A small multi-label image tagger, trained from scratch: width 128, adamw at rate 0.0012.
Rows from block 5 of a small multi-label image tagger, named by matrix and row number. Rows with one number within an expert belong to one neuron, the router's apart. Each number is 128 + 32 x the weight over its row's rms, rounded and kept within 0 to 255. All counts start at 0. Numbers have three digits each.
After each expert's rows are labels from the 100 images, of 14976, where the router gives the expert most weight on average: "responds to" is what is common among them; "peak on" is the class under the peak. Only what is clearly more common there than usual is listed. The data: Sentinel-2 satellite tiles (TerraMesh). In brackets: how many of the 100.
# router: router (model.blocks.5.mlp.router.weight, 32x128), inputs 0-127
# up: expert up (model.blocks.5.mlp.up, 32x128x128), inputs 0-127
# down: expert down (model.blocks.5.mlp.down, 32x128x128, transposed), outputs 0-127

# expert 11
router.11:066126120161114143121105098074130173129142163085097149116079130094100162131103137120173094153108149072178147193137154140103190102159107122120173145122122098176086094108167109117083085081132169106152082134084163128063159122093144058169182168111138095081095118170120154052084087137085105116118136110096101154136106126131158135099104122086091150175131152158151123084101130181124104131068
up.12:153128108184124128128128190099130128128128175088158107128128128128146128147128086149128175128128184102166128078121128053166128161128107112128163171128128128096083141128119133200185128106128128128128095128083128128252102040050112207138157108186153164128189128128128099168171159128168128128110090084094162157128128101128128128128128101151117128128128128128175115081181128075122123191128
down.12:128128128128115128065047050149147106128128128140063080100062102078095128128123130063110128128128212128128128079128165128076074182128117128128128128128105128128128102079167165128128151150128094146154116128172062128128075128128180112146131128128047145137128180110073088113128135128128128128128071128178184128128200160118091092174128128112184085188128128160128078181137118116128135128120
up.13:128128151128165055128128128069128182156128189101232128128128128166091128112128128128128204092128128128128128178128128128128128128128160128128163128128128128128128128155100128189202128128128128128128169118190128128128128169205084128128020128165086128128071099054128076128197094128128128072128128128105128147166128128128160097128128128123128182097180179140164128063128128067086128128128
down.13:080099128085128128109128128187128066199143128128073128128128176128187128079112128192128128103101128188212062096128078128060128180128099224128128128156095128142111171138163128179093128136128128133128157079123101128171178138197076144128128113128152128128109146128075094082128128055140128128128128128097157128128128128166132128128128069147089128120128128062128128138174087128128139128058
responds to: main land cover: water (51); main land cover: trees (46)
peak on: water (50); trees (46)

# expert 30
router.30:100192079166151119111156116091098103118156140119181099072117099175110139144119142108076170135121083104134121144155113113128156127088173153090138078164087142125134119168120120153194191149110103129149156115115172131154104132094086165168110107108086099163104161091130097122120077153204091119155145122103162198090159154141165141103116146191146152092171066070173150161111114075108072139176
up.0:128168150201122075128097099113203128195075186128095085128076084128204163159128128128089170066128128128152128128128128174152176092128146128208128128128164185115128128128193083118103128128128128128128128117164128069128128128128128193128039158128128216128104128128117128061128128128128089128128128059128170128124128128085063083128169128101109128128128128128096128128128128128128128128066
down.0:128185128083087140128086128128177128128128152128128128109155128165128156128073174128128128127099128128194128128128137151128128052128128090153165080189109128128128128128128155086046173128128200089106087110128128128086128128151140218128167128068128172128128129170128185128058128128082128128151128097128128128075128083113128065128128117107166094182090142089128079128084128145057184063078
up.1:100157063128128128128085155128066058088122128128142114128128109102128208189136128172090128103120157104128128135134128154128128128128128128235090092128073128099128113126153051105164128075128201173128128128128128089128158165128128169165174128168128088128128128161171140128167118148128095106128218128112185128100128128071112168128172142091128100203078128084128128128128128160128070168160
down.1:169154079128076145053128128128140156090128136128128128075097111128150128104085170203128181128047128128128101128128128183150078128128099089128128065170061152074151105128164128091128083128128128105128128101181140128080159128128128128128212128097128128084113128155128156128039194128140128088128093128184156047060181128128098115108128106084128080176128155113128162116128131128114128128128
responds to: snow or ice (90); main land cover: snow or ice (75)
peak on: snow or ice (69)

# expert 22
router.22:112135103114175151086101179162160155135144170107108121095074133106106133164153116173128088142130177073178157090117122113143183127142102197104186133124192105124113096089144161147089133134096164120124104167125156110106169133134087131127194156135139121080197092121099124115107119110101112111130108058125091129105129167137104179123062055100068128128144089162159139152136135175200119116050
up.0:128203128128151120128110172128128157128056128097176089115132128184128150128128128176101160128128128128061128077096128116144159076072099128187128143128128128054128216128128128149225128119128128170128128128128128128201188087128128210128128128158088128188128130057078128188116128128171128161128102156128128086143128128182138185159128128178128128128128106128108128128128099128160079128186
down.0:128128081080090099128128214190172128114128128148128102101158128069076105189107152136128141128092152128079162128128128116157079128099153067128128159078110115128141128177128167128196131097141114121073112194140128145076157128097142090079122117128207128128164128255128128128128128128128128159128090128094136128128184067065128128128128053128128127199126125144128128140128093128128128128136
up.1:142123128128128075128128128033128128128128128128128164172128092128187128128128128144128138128162109144128128128083128113107128081128210173128128148128158216128168139194111176115145070128128128128129178137174128137061181128128080063143052128128040128074084168064128128128128128197162128128128128162128128128128128128128211128081128128128090204128128128128128128160095128105121113154187
down.1:128063152128128115097148128157128110158104107123153128144128082128128128038104159128128085095128177209128013128178128128128128129055128173128128128128099191128134147088128128065128128128149128160128128128152073128128128128200128128128128008091128128128128128045128181126182194128128128128166128075128128205128171128128085128150128128128128128128128151152078128128128128128164128160128
responds to: main land cover: trees (73)
peak on: trees (72)

# expert 10
router.10:101082171073062140108132091168124194118096077165092163145078161136085145162154141134116163179152122133124155172100138108152132078119138154159085127136089070128153072125169081080111173077122171077165076112128162077147097132084147136113128196097151108102115090136130126159091156163063133120125164086143134136099098165085119167167094165089082112169097125122131147122093158135121087093116
up.12:081128012128103128054078128128104128128111128128128121128097128112104128165128092143128148185128174128128128082103052111170128128095152128128128050128068128128110139128128128128128128165128128128023094128128128128128128034128112172128199190128128128128128128128098128128105068128177128117128128128128192077107145057128236105128128128109156128108128182128128128128128128128128128128072
down.12:128141092128048113178128128117128128128128081128127128165084128128128137128062128157128128128128128130128105127196128160152128128104152079076128120128128128195128128103150128128105182179128128052128128128061161128072069098119200128071104128163186128068186120128089128162098128128139128031128128128128079179103066128084211080128128128128128118128146128072143128128128061128088128172127
up.13:128128128128128128103128128128128128128095147099128128161128153128173128118128128081089170102055104097128178128049128194128128099128128128128116128200190128128062128235128115079128128152128128128162187128211116128067128128128128188128128128082128144179128084097167173213098128128128128120128155170128179128104128128131174128134128183150128128128115128128128083128128104174053043128166
down.13:050149128100102128128128128128155099074161128128068128071128073112214128128128150128141119062046128162084085090128072128128139042112128128128074128114128128128190136128128128128128163128128128145128084207128128128128128086149191172128093074186128128128128128161128128128193128128128128189130168147128128148128128128128128136128128162168128066099087128124128067215128067076128128128128
responds to: bare ground (74); main land cover: bare ground (54)
peak on: bare ground (46)

# expert 18
router.18:062124098154166097147205123158176167127133129059117172104109137095136132132098095104152077173161116112132110131143165138090089115132115146136172169117167161129145168171118130115143111150108074174142167172099086161116107152146089145138155145154155077165153050130071118159080169137123136087145123119111171163140116115185116200177057078104105126087139182145090128168144098153148144172099
up.12:128128185128128128068128097000171174128098149130128128104090128118202128075128156107119159068044128128128140128184128123128166096128088128054128092127128128091128123152097098128128128161128128128128128128128116128128128103128111184128073164160061128128117163075128128128128128128185128189197138128144128190169128093077128128080128128128128197191128128128188128084128126128098161134128
down.12:128128128103072128091072173128147128109094128128128164120128128196154044140113128128048106128152128152128133128128070069128128128128128128129128084128059128059090081128096128189176190128166128128128128148089160128186172078128102135160128193128128146138128157128128128128128128128175100101177042128181128128128128088128180128105138076129128182128128128128226100182180107128090128128128
up.13:090128128156160111136053163128106000128128128128128128128103128128220240128128128166128128128128144128128081128118128177182128148128128105176128102164168172128165156128118068128128106091099128128095128174128110057128128070128202178128128128128128128153175128128207128169128128145145128089128128077115128077099128128128199071128158128128128115128128128164128105128128082146128128128128
down.13:128128128198128128047094081128128128076128075128065138069128104091128176128118128109128106128166183096143128128165128128128236128128197128128128128197164132199128162128128128128128128103099126128128128128214081128088128128101161129112128128131128128128128093048128166136128128111128149190164128146180172128117128128113128128128128144210154085196128128128128128065094199158128128084128
responds to: crops (78); main land cover: crops (58)
peak on: crops (52)

# expert 26
router.26:102091135125149068188157095101098171160183173117174135123158170159161085122095093125130203161154058133143136167126119064097130139150120164040125161149101143104158146182038154135178168157147126135134089125117125169077155145169118095122126146157060164108141122090164083087147138140136107170181105123137117150160137119126135139084116113140143168105142086125176114143127142095090161079114
up.0:112128128100053169096128209128128128074100128081113101128179201051115177128114102128128092171128159128049158152156128128128105128128128128128060147066158087128146128128128149136079092108128139128069107128149128138158174074132124075128173152063128128128128138128128128187128089192063128074128128128128128106059128088080128044087128144083128128145085156128128128121157128128092128128128
down.0:128128124128128113128072086060097143128187128097111128128254128122128128128128120078128128145179128128128186139128128128128128128128128128128128128128100109128128130128128156128104107094128138128128128128153128036169084098155104128195037128098128128128052128041128114073175179136095085128128128128128086107128121128213128115120099128039128128176175128163128178093084175128154128128106
up.1:128128052128128128128182147172128128128156087186128098128143143155183096128128082183156155158128087128094107141151116128095128193076128100128093094128091128145177053128095117128151128192155128159128128086080128128128128157089128092128128128099128165141128140128128128039164128128128128139147104128128111194060191128101128164186128147128131131128204080121151128243128128088092128188128
down.1:128128155090128175128174160128128128128128117077169083184147135165128128061099128167128128100140153113128091128110163135128137228115128089069128060103063128128133171070128084128164128097128128128128097097128154184112065116077168080128128128128143128146096071168128143146138095061128175077122128106128128155038128099128136099128128128090128128128110093119072206152128047108146161128128
responds to: water (67); flooded vegetation (43)
peak on: water (43)

# expert 29
router.29:124102108180106143122132178141085107086122119081162100112128140105132125166162134059144039148131092130088151207178164126127110147184105122162128077094146183155160117110149155135155102131088119154128161091173080129134082135162144143164146086093068117133096158161136147165169100131113104141149172119135171163138172099099128090095170136155172171088063162174162151114073094111122125145193
up.0:073128128094050128089203176141099073128128128147128128128128128160128186168079102161128147070088181128101055104128180128160128128128128128158128128128128128128173059089165128112081157119171128102154128116159095128128128158128166128128128172128128128086128128128128158128113078128118128066173203128122128128034158151128178128128128150128128012187128123113128128150083156166128101128171
down.0:128128095169128128113101222128097128128098152182173128128167128128048128128128128128128162036107141128186119098078128195089128171093128128128128092128140128151128212057117128128128111061169128161087128128128128128128128128098128103128128158128128146128128128090128135128128131128105093128095128128128126045062046086128128052157128143093128140201107169082128128128168128164128066082128
up.1:074168128128181075052128085157149128128148213128128128081095128128128128128073071080128128128128128128128054128209128128128102128128128153128169180128142073128168128186128128058105128079128128128128128128132075128089128128155128128128128128128169128184203103128128098128088128128166128128128183128092128202185128128128128128174089128128109128128160128170128128082173140107237162095128
down.1:185128128128156128066128128128166128128128064128102128169108159128105202128128142203128210128114128128128128093140167185128101128110128059100101128128128128128185194128128145128128128080128142128165159128128161128070162128128128156062128128128128186128128149199073128036082128128088164128128128128195128128110095098128128166147178128128150128128114128140093056128128101128170091197052
responds to: snow or ice (51); clouds (47); main land cover: clouds (25)
peak on: clouds (39)

# expert 3
router.3:204150120123119209174096160106167086134138159167167129080140080115167105149119102147068134138137153108112106082150125165087085160177183153168117088081165140136106133084127132126170152076130164153114138139127111094175155081112169149188119126105118076139115145053173151179125158075129151115091121132096155115130107091163137073111134120148086110160119165055147126103148126082087093166156
up.12:128199160128159128128158052128128098077128128128096230128128128167142134056087185085128169124200116092128128128128127116128128084086120128128128128186149128230201154128167065071128128152128128128128145053184128128128128128128128128128218104128082128128085128128184128128128154161128128138128146128128078212114128128131128084151128128128128128089128128128128128088128098128105185128128
down.12:150128067152176128128128080128093074073128139059044106172128128128180128128169128128128128156128078128128128196166128075066128128110175128128128128128186169103184238128062128146213128128128086076128128143128128128128176128142074128128128128135076155128128141128071128173151099169156128128128128128116128128128128087128128158128091093165128085070092128080128128128128087095128109128076
up.13:162197169194128128073128128128128128186128128159109142128128137128128128081089128128182128128101128094128162128157128128071183128128128128174128128128128128128128128128128128128128128128186128115128128128128191128167128128128128128128167106128128128083128186128056146128146128128121070057177186128054000191128128128071128128128128128099062102128128128128056128128128128128175071074161
down.13:128076080128106128206152189128090128128128128128128128128165128128128196128071150077171128128128128128128128128128088128107128145128128056128089128103128068223153128128169128065054128096128128120128105128104128128128094180100128091128078128188128149205128069180128128106128128110072055128128128144102075128095079080128123128128128073083128128128039128184128099089128125128128161128128
responds to: snow or ice (73); main land cover: snow or ice (65)
peak on: snow or ice (67); clouds (27)

# expert 9
router.9:106128119144135192156122136151109128168099235051091139106090108158098112156156087110076069176145135141083130134096138147118150155142138121165146175136140125167142094096137142144073123112091119188185128156152095089133122103085138064188118125128176148110171167100145121095127118164106096075092157132129108165094074166093149097116107121163165105183164164140090112107111154159161066116088
up.0:187128068128152128128255147104108183158154176059169128189157128164128160058128128128114092090147128163090061128166128128052119128076139117099128172128167128128128128128100128128151072112174084159149198159159128128104128128142150085128128181071128161128151163128088128115128063128128128128159128160128128112128108157104098078119128152157168128128127148108109149087114128097149128102186
down.0:145072128128128178172128128065128192121083117128107156112128091133128140107128128212103128128118096153164128128128128128128094128128110106183092203163086100200111146041128128125058167128128202128114128090128128162173080128128097128128128178090108127114128109202068128165128073089128132144128182184128088155128128189121128128078128152053128128101088128128136128072079128128143128128128
up.1:128128128128128157054059128099128128128200078128128128128106081128165128128075128128128128128166128044210128128128150128128128128128128128128128110128055144193128128128128160189105128128093128107053128128128128173128128128128128128128141174128128101128153144065128128128215179154161173147128128056196164128128236114128051128098091128128180128128152147128084097128100128128086128128088
down.1:213128156128128171230168157076128128128128128128174101128128128089128128128094128155138158161198040061128128136128128190128128151128128190092096137128128043181128128128128128128152090128114128117128128118073128210103128166128128128153137211128066128128128128182170128085128128118128151131128128190128080128128141066157105128184128140128128104167171110128066151128128128128100080139128
responds to: main land cover: rangeland (48)
peak on: rangeland (50)

# expert 31
router.31:132157148142135138107173087146180104131073132139135123066096155154145135148104158089089085196135116145059127093202106136099104131111174105175091104104151132127094164164152160131126129142100059120067137082106094079153120120136126146100111150160116126122072140144145147159134181096164160108105168138180179125118108110128105062182109125158101166174115133141067113156173181079087061110154
up.24:163128105174125128128240110128179128181128128158107128128093128174128128128072105128128194052128128167084128173128064100091101128149055126180183154128166128128128105128153128128128128128175128128155128072128128128128128147128038128057103128097146153189179128133128158128128128146128128158128125082153097128128222128062128111081128118140128108128095128128128085128141051128128128183106
down.24:128054128150128082128088094146128128128105094128173178094128145156149128128128096128128086082126205169146128054128128150107106146124128128169113102128215158128128150040128153082077128128183128198128089128164128128081089099128128128128088057106128152163150069128128181092025086128128157128128202128128164128103055096128087149128146128170128126101128128128128128128105140128128085128128
up.25:128169128128128142109128160128164078181128128128128149128128128132128222064128159082071128128084171128128080157128102104156125057101128075128135188128122182128128128167070097128128128177190128128113128143128128128128140128128093100174128128188128160128190161059019151128128128157128169128093128128107109128151128128128128207128128165117101128117081104136138128128221128190197128128128
down.25:107128077082128128128128128174128128164128128191108128154128084167128128192128095180128128064128128128128128128058103128128128128128007116128156128174128128128128128065186128125128128128153112128128214092128131128128128118166118175100128128128203128145128128128028128128161128128209179173128105128128153128056091128145128177111128128148079080163128128083093128128128128213128128148094
responds to: snow or ice (46); main land cover: snow or ice (39)
peak on: snow or ice (39)

# expert 2
router.2:106101167097131131095133130126210202101107074161113152162120099106136062122059158114155110148134146096112125138154151106168115120148150132157178121081058091179138067079104174119114102140118154088150144111087128163105094198138181078078151123161133091140161162096164167123107134110091107161129105103183146156135144179122083146127105151116091138149148110189138126110085064093144179115098
up.12:128162101128128158128160193128128128128139084128128106183128128097128128128128128165204178168074108128066128163128154093160139186164141128086128128128071128164128128128128128180185039146128128128104128075072128128168081158128108128128200128167086128128099147128128128137132060128157097120109032074128069128089200128128128099128074111168128161136128128128164128094128089128069128175164
down.12:128128128128128128128157128079128128161128128091128128148039094191074149128100073128167187128128128062128075170198128097098107128128142128096128123178128172093156128128128159128128089047149099128128186063179076128098128164153128146128092107128128128181148173128055112128153095128128101142076120128128128071128196093206079128128113078128128128128093092116128128187098187128128114128102
up.13:128083128092128128128128158128102155128190155128128195068128128057128175093125128128128097128168128128128164128072100213058106082164128128093128160128128118128163128195143075052128128113128128128128128128128185128083164096128152128128128166128128128128128128094128159128128152161099128092128173128044070128128128128137173145128128160096128200165128250128128128083128128209128154128128
down.13:191087156125128144100081104128096158118128128128128174064128128128128128166154089128128128128128105128166139130128128128128103154182128128077128100064098067128128106024128128128128204128154139092146128149110128128145128074081058128139128163128104128128099128159133160128094187128059102071156128072128144160147128140128179183120193128192128128128183186135128143128186128128195208164128
responds to: built area (82); crops (81); main land cover: crops (69)
peak on: crops (61)

# expert 5
router.5:114069119162099140161104148158063149118113086097100112131137195110135076173161113127140136129089143107142171092069135169180143201161095113114112089161108178156155136069133112135131099203127115111128112180151107103114077108181112085103164118117169124135178122151150097158064098111138137121068174150150140178158140172118100130129102111148161136087130080161142090069084176122135141196122
up.0:128159128128128102160128128067128128128213128128128128123157137128153128128091128170155128133223128087128160128128128128128128128128082142064179128128128128128151156107072079141175128155159128128067128128121158236111182090128116128039179128109101063100128128128128066107135128128128162128128068102128070128100128091128128128128128083065128198103181128089128128111121128181037128128128
down.0:128175128128109128103128128097089128080128082128128128128128086106156203117128128091115121221128094059080211128181122189128047128123128128102169128128128161128128094103128128128128137190128128110128113050128128128128142054102128130142098194128078107121085128153128132128128085088128138128128128128128062128116087128065128128102128134128145128105193128177214218164140147128128156128104
up.1:128128128112123128128128230095128128110152128086165128128128128121128141161088187151128189128128093144051164175128088091162128145163128128128147074178123095045128128084192095128232128128128128128065128128071128128115147083128128197084128128128128174128128128128128128164128085128213152188128128128128128128128167123128128071128196092177128111099128128128166150092143128073118128128177
down.1:128166128168093128074124128079128128128111128104085128128128128072060128128128128128128128170102128028128188128112128128128084128128156128076143126128152166068180128128128128128175163128128075075097118159170128128128128056092128128158128186128128103117165128132194182128102075128168128128128128142134128127128211084069135128223161171145196128178128145187128128128128094128128070128080
responds to: trees (94); main land cover: trees (77)
peak on: trees (76)

# expert 23
router.23:152097126109181133129086119126132118061159125082185124143065104160069145142153098097167164092147080154166122157097094111123135070092141131129162125134110156119129171167151155171150133101102127172123161095158125162141186132101070191138116122188090136118105089147152177195170157115126123165184144083116158117153136137071148148090090099125190130109062100123136116161139125161088166068079
up.12:128083128142128128171095135168109128128128219083162116094138099097128144128215128128110128088128128100117128146059091163128157163131128093128096141165094128142079158159128161151164128149167128198128128128160132128103092128128128128169166128119128231128128128128128075128128033128085105128128151189128107161128147128067128097128129178081153128090148142231128128160128135128090165071179
down.12:096162169185095064091128128128128162128128128158128106128153042050128128128143174059070084166130128087117128102204128128085128093128195128130128214128164095128165128128128102146128128140128117128148128129111090128128128128128128074128107128128075154128128128036128128128053128128128103106148128128100085156128186128117128128179180128128128128188144171216128163184128083162149111111128
up.13:182128128180128128128128146120128128082078117128151109128128128128128128128145186128175072129128075128078143169077128128111128194128128166128128057128128133173128098107172158104128128144153128128101219060224128158146128091134128145128125092128128128180150139128128195159080069156078090128149154078128156195121150121061131128128128180128184118112044128181128078141128098128118128128174
down.13:125089128128116106156128128128150128112128080128128128128163128128176128116128128126139128128155128091128147128104128128089128104128128058111128128128128128128099252128128128128128095128170128139128055166128119103142128128128128126139148158050128115129095094091128119255128128128128100076128128152048065148061128128078118172155172128128128109128128160128127128085128128093128133079213
responds to: snow or ice (77); main land cover: snow or ice (47)
peak on: snow or ice (48)

# expert 15
router.15:120191169165172089097129103173160068187142146173098166107139138154184153128096139077158135079125122167090110127123109124129106088040168145143151184189171100181157140173164110093082149090106069115170164139170098140174140140120122194162111104088142126201124132106155165103078118177103158150120126143128116164102140163126135101143111180082107112104110138112094138123146150098126125082124
up.12:178063160128180128102128159128128128162128150140090069128175128128067128091119115128128089128128128128094106150182128128091047128128062053145102200143163128128115099082148128103114124151174128148128128153079072160105128128128167128111128123128203146099189119128128128090162128128192105162128150106153128128128066181128128112139185128128117052128128128155101137143173195151209128128070
down.12:128062128189128163128128128128128178128146128128128105166091101151061063128188128128128128126128153128126079153096105128149128093128065178183120214203139128175128128128128128077104128099100128167128144074131128128128128139128128074077095073152073108095198103128128106139128143153060128148114181186142088116128128128128116096145128163160086085155178091149119128128072222128129117128159
up.13:128170091128128128128128162128128042128128128128157128078128128091180194128128128128215128093128128089128128128183128128128128128090181128128128042109105152128128187128128052148128128144201099128128134097159111095219157128177128128161147169128103128128055128128135174149128130178081128097151128128128128086128128128139187128182128128128128107128066128128128128128184098128077110189223
down.13:128128128128128080128118057128179128144128129153128128128050128067215139075166128148128128128128188080128133128184128108072128128128128064128170128128128168128128088128128164128143123128128107128186080128210100128053128128128128252178128104128082128128158139128116128128128108146127128128086210128128168098024128105128120128128103128128128077073128122128128128095085128128128128155154
responds to: crops (95); main land cover: crops (79); built area (78)
peak on: crops (73)

# expert 14
router.14:160116052128094145155122197079178112115127113109136098147111073091107086158097173184155158083145123094124130121104140130165120171163085150156179089122121084086090080098182102099149102139121127100118101096089176197156109125079149184123156139108168109174136115135121095137081078144162121088110079171067113076136139071109096114135138131204144166110146130143111162121121109166104165147112
up.0:128128068228128154072124128077133178128099154128128114128192128114128081128062128128095128090128090110128128144105171206147159128128128111152128128128188153128128164128128128062183080159154110128121151158128019149192079077128155175128066128172128128076182075128128128176123128128098128171101128128128128128128128150106095193128128128154174128128132165128174128128128078098169128128128
down.0:128197087128128128128083138092134132138144087128128102128146128128128167128150128167089068154128194094128128128128128128046147128143177128098092079128077111128082068154080128176128089128128149128102128128157054150128128097180092128248093128100128128128105181135159145105069150128174105096205167175105128102128141067128205128128172128128128128128104133128128097096168106089128167097128
up.1:128128128139191128128083144056141186171128192128187128128168106128213143128093128095043128161074109127128128072145128176128128128128139068075128128128151128110128130131164128128128074156101107128128128197156100161128072045128176183128153102128152128205128117128112154128133084128128128163107128128180094170128172148128128099128128128156128045128152041128128159103128084115128128128128
down.1:096144128128128128128128169128128128136128128128128128035137071075194117128173128128128083128128230128169128069104084078128190128128117102114142128128158128128107128158040128188128128128073128128101128128128098182128128104128092128128128128151092150099128128128184173128099143068128164128131128165128088175195190128128155128175089097128128157161128061190128128113089077174128194128085
responds to: water (95); main land cover: water (90)
peak on: water (92)

# expert 20
router.20:177064098114134152134092139154116170082153087131106077092129083101102135136179136114132097168165125126165133104213122165072078120181136055139144151073133163092108090145114143159133145185117147141129087164096130173124101153121164118077149129075173146146141135132129141151139121067136146170102126121189168113152184082112106135151127086129106086153149089085135186188153098171142161181110
up.0:128143128128038121128102196206080128159128128128197128177097128068128178144184128201128128157128128188132170104160178055170128088093128128128175118083128109095128085128150128140128128128128128128128074128128071060128099128193128128128188128128128164044128128156050128128128128171099088128143087128116128128072123128082128100128168128128128128133128073141128167181128128128128119128143
down.0:128204088151128128128073072128125128128189149128095128074074082150147204169177074073128153128145069067147190128151128128128128089135168162128216128128128128128128128112128183128128128171169128128066128111130043128128109128100078128128149128128128128095119114128128151047136103096108128098128210128137089187206128128088126169164128128123177128128128116128128178128128128117128102115108
up.1:128128177198116114128096091208128176128134045078128131145128164128128128128128128128128128128128083128128146093128128075128128068128141112102158163128231093128096149152147059128112078138159186128128139161176128028103128128128128097096191128105128128051098144169128128069128128163128128114128125175156128147050128128080128128086143128079094180128156128128156128170086160120163138128128
down.1:145128128141074128083128128098108128084177128128124085080128071128166235216115104094106128128128081058136205128168182201085128167165140161114128100128092108128128128128128152128128128176168108079120128136144077128128128128128083128108128143092105128100128129128092159106071105128128093074128183104128128219128116128127126233125128121094161096082173113128128128128107114107128128128128
responds to: trees (89); main land cover: trees (53)
peak on: trees (46)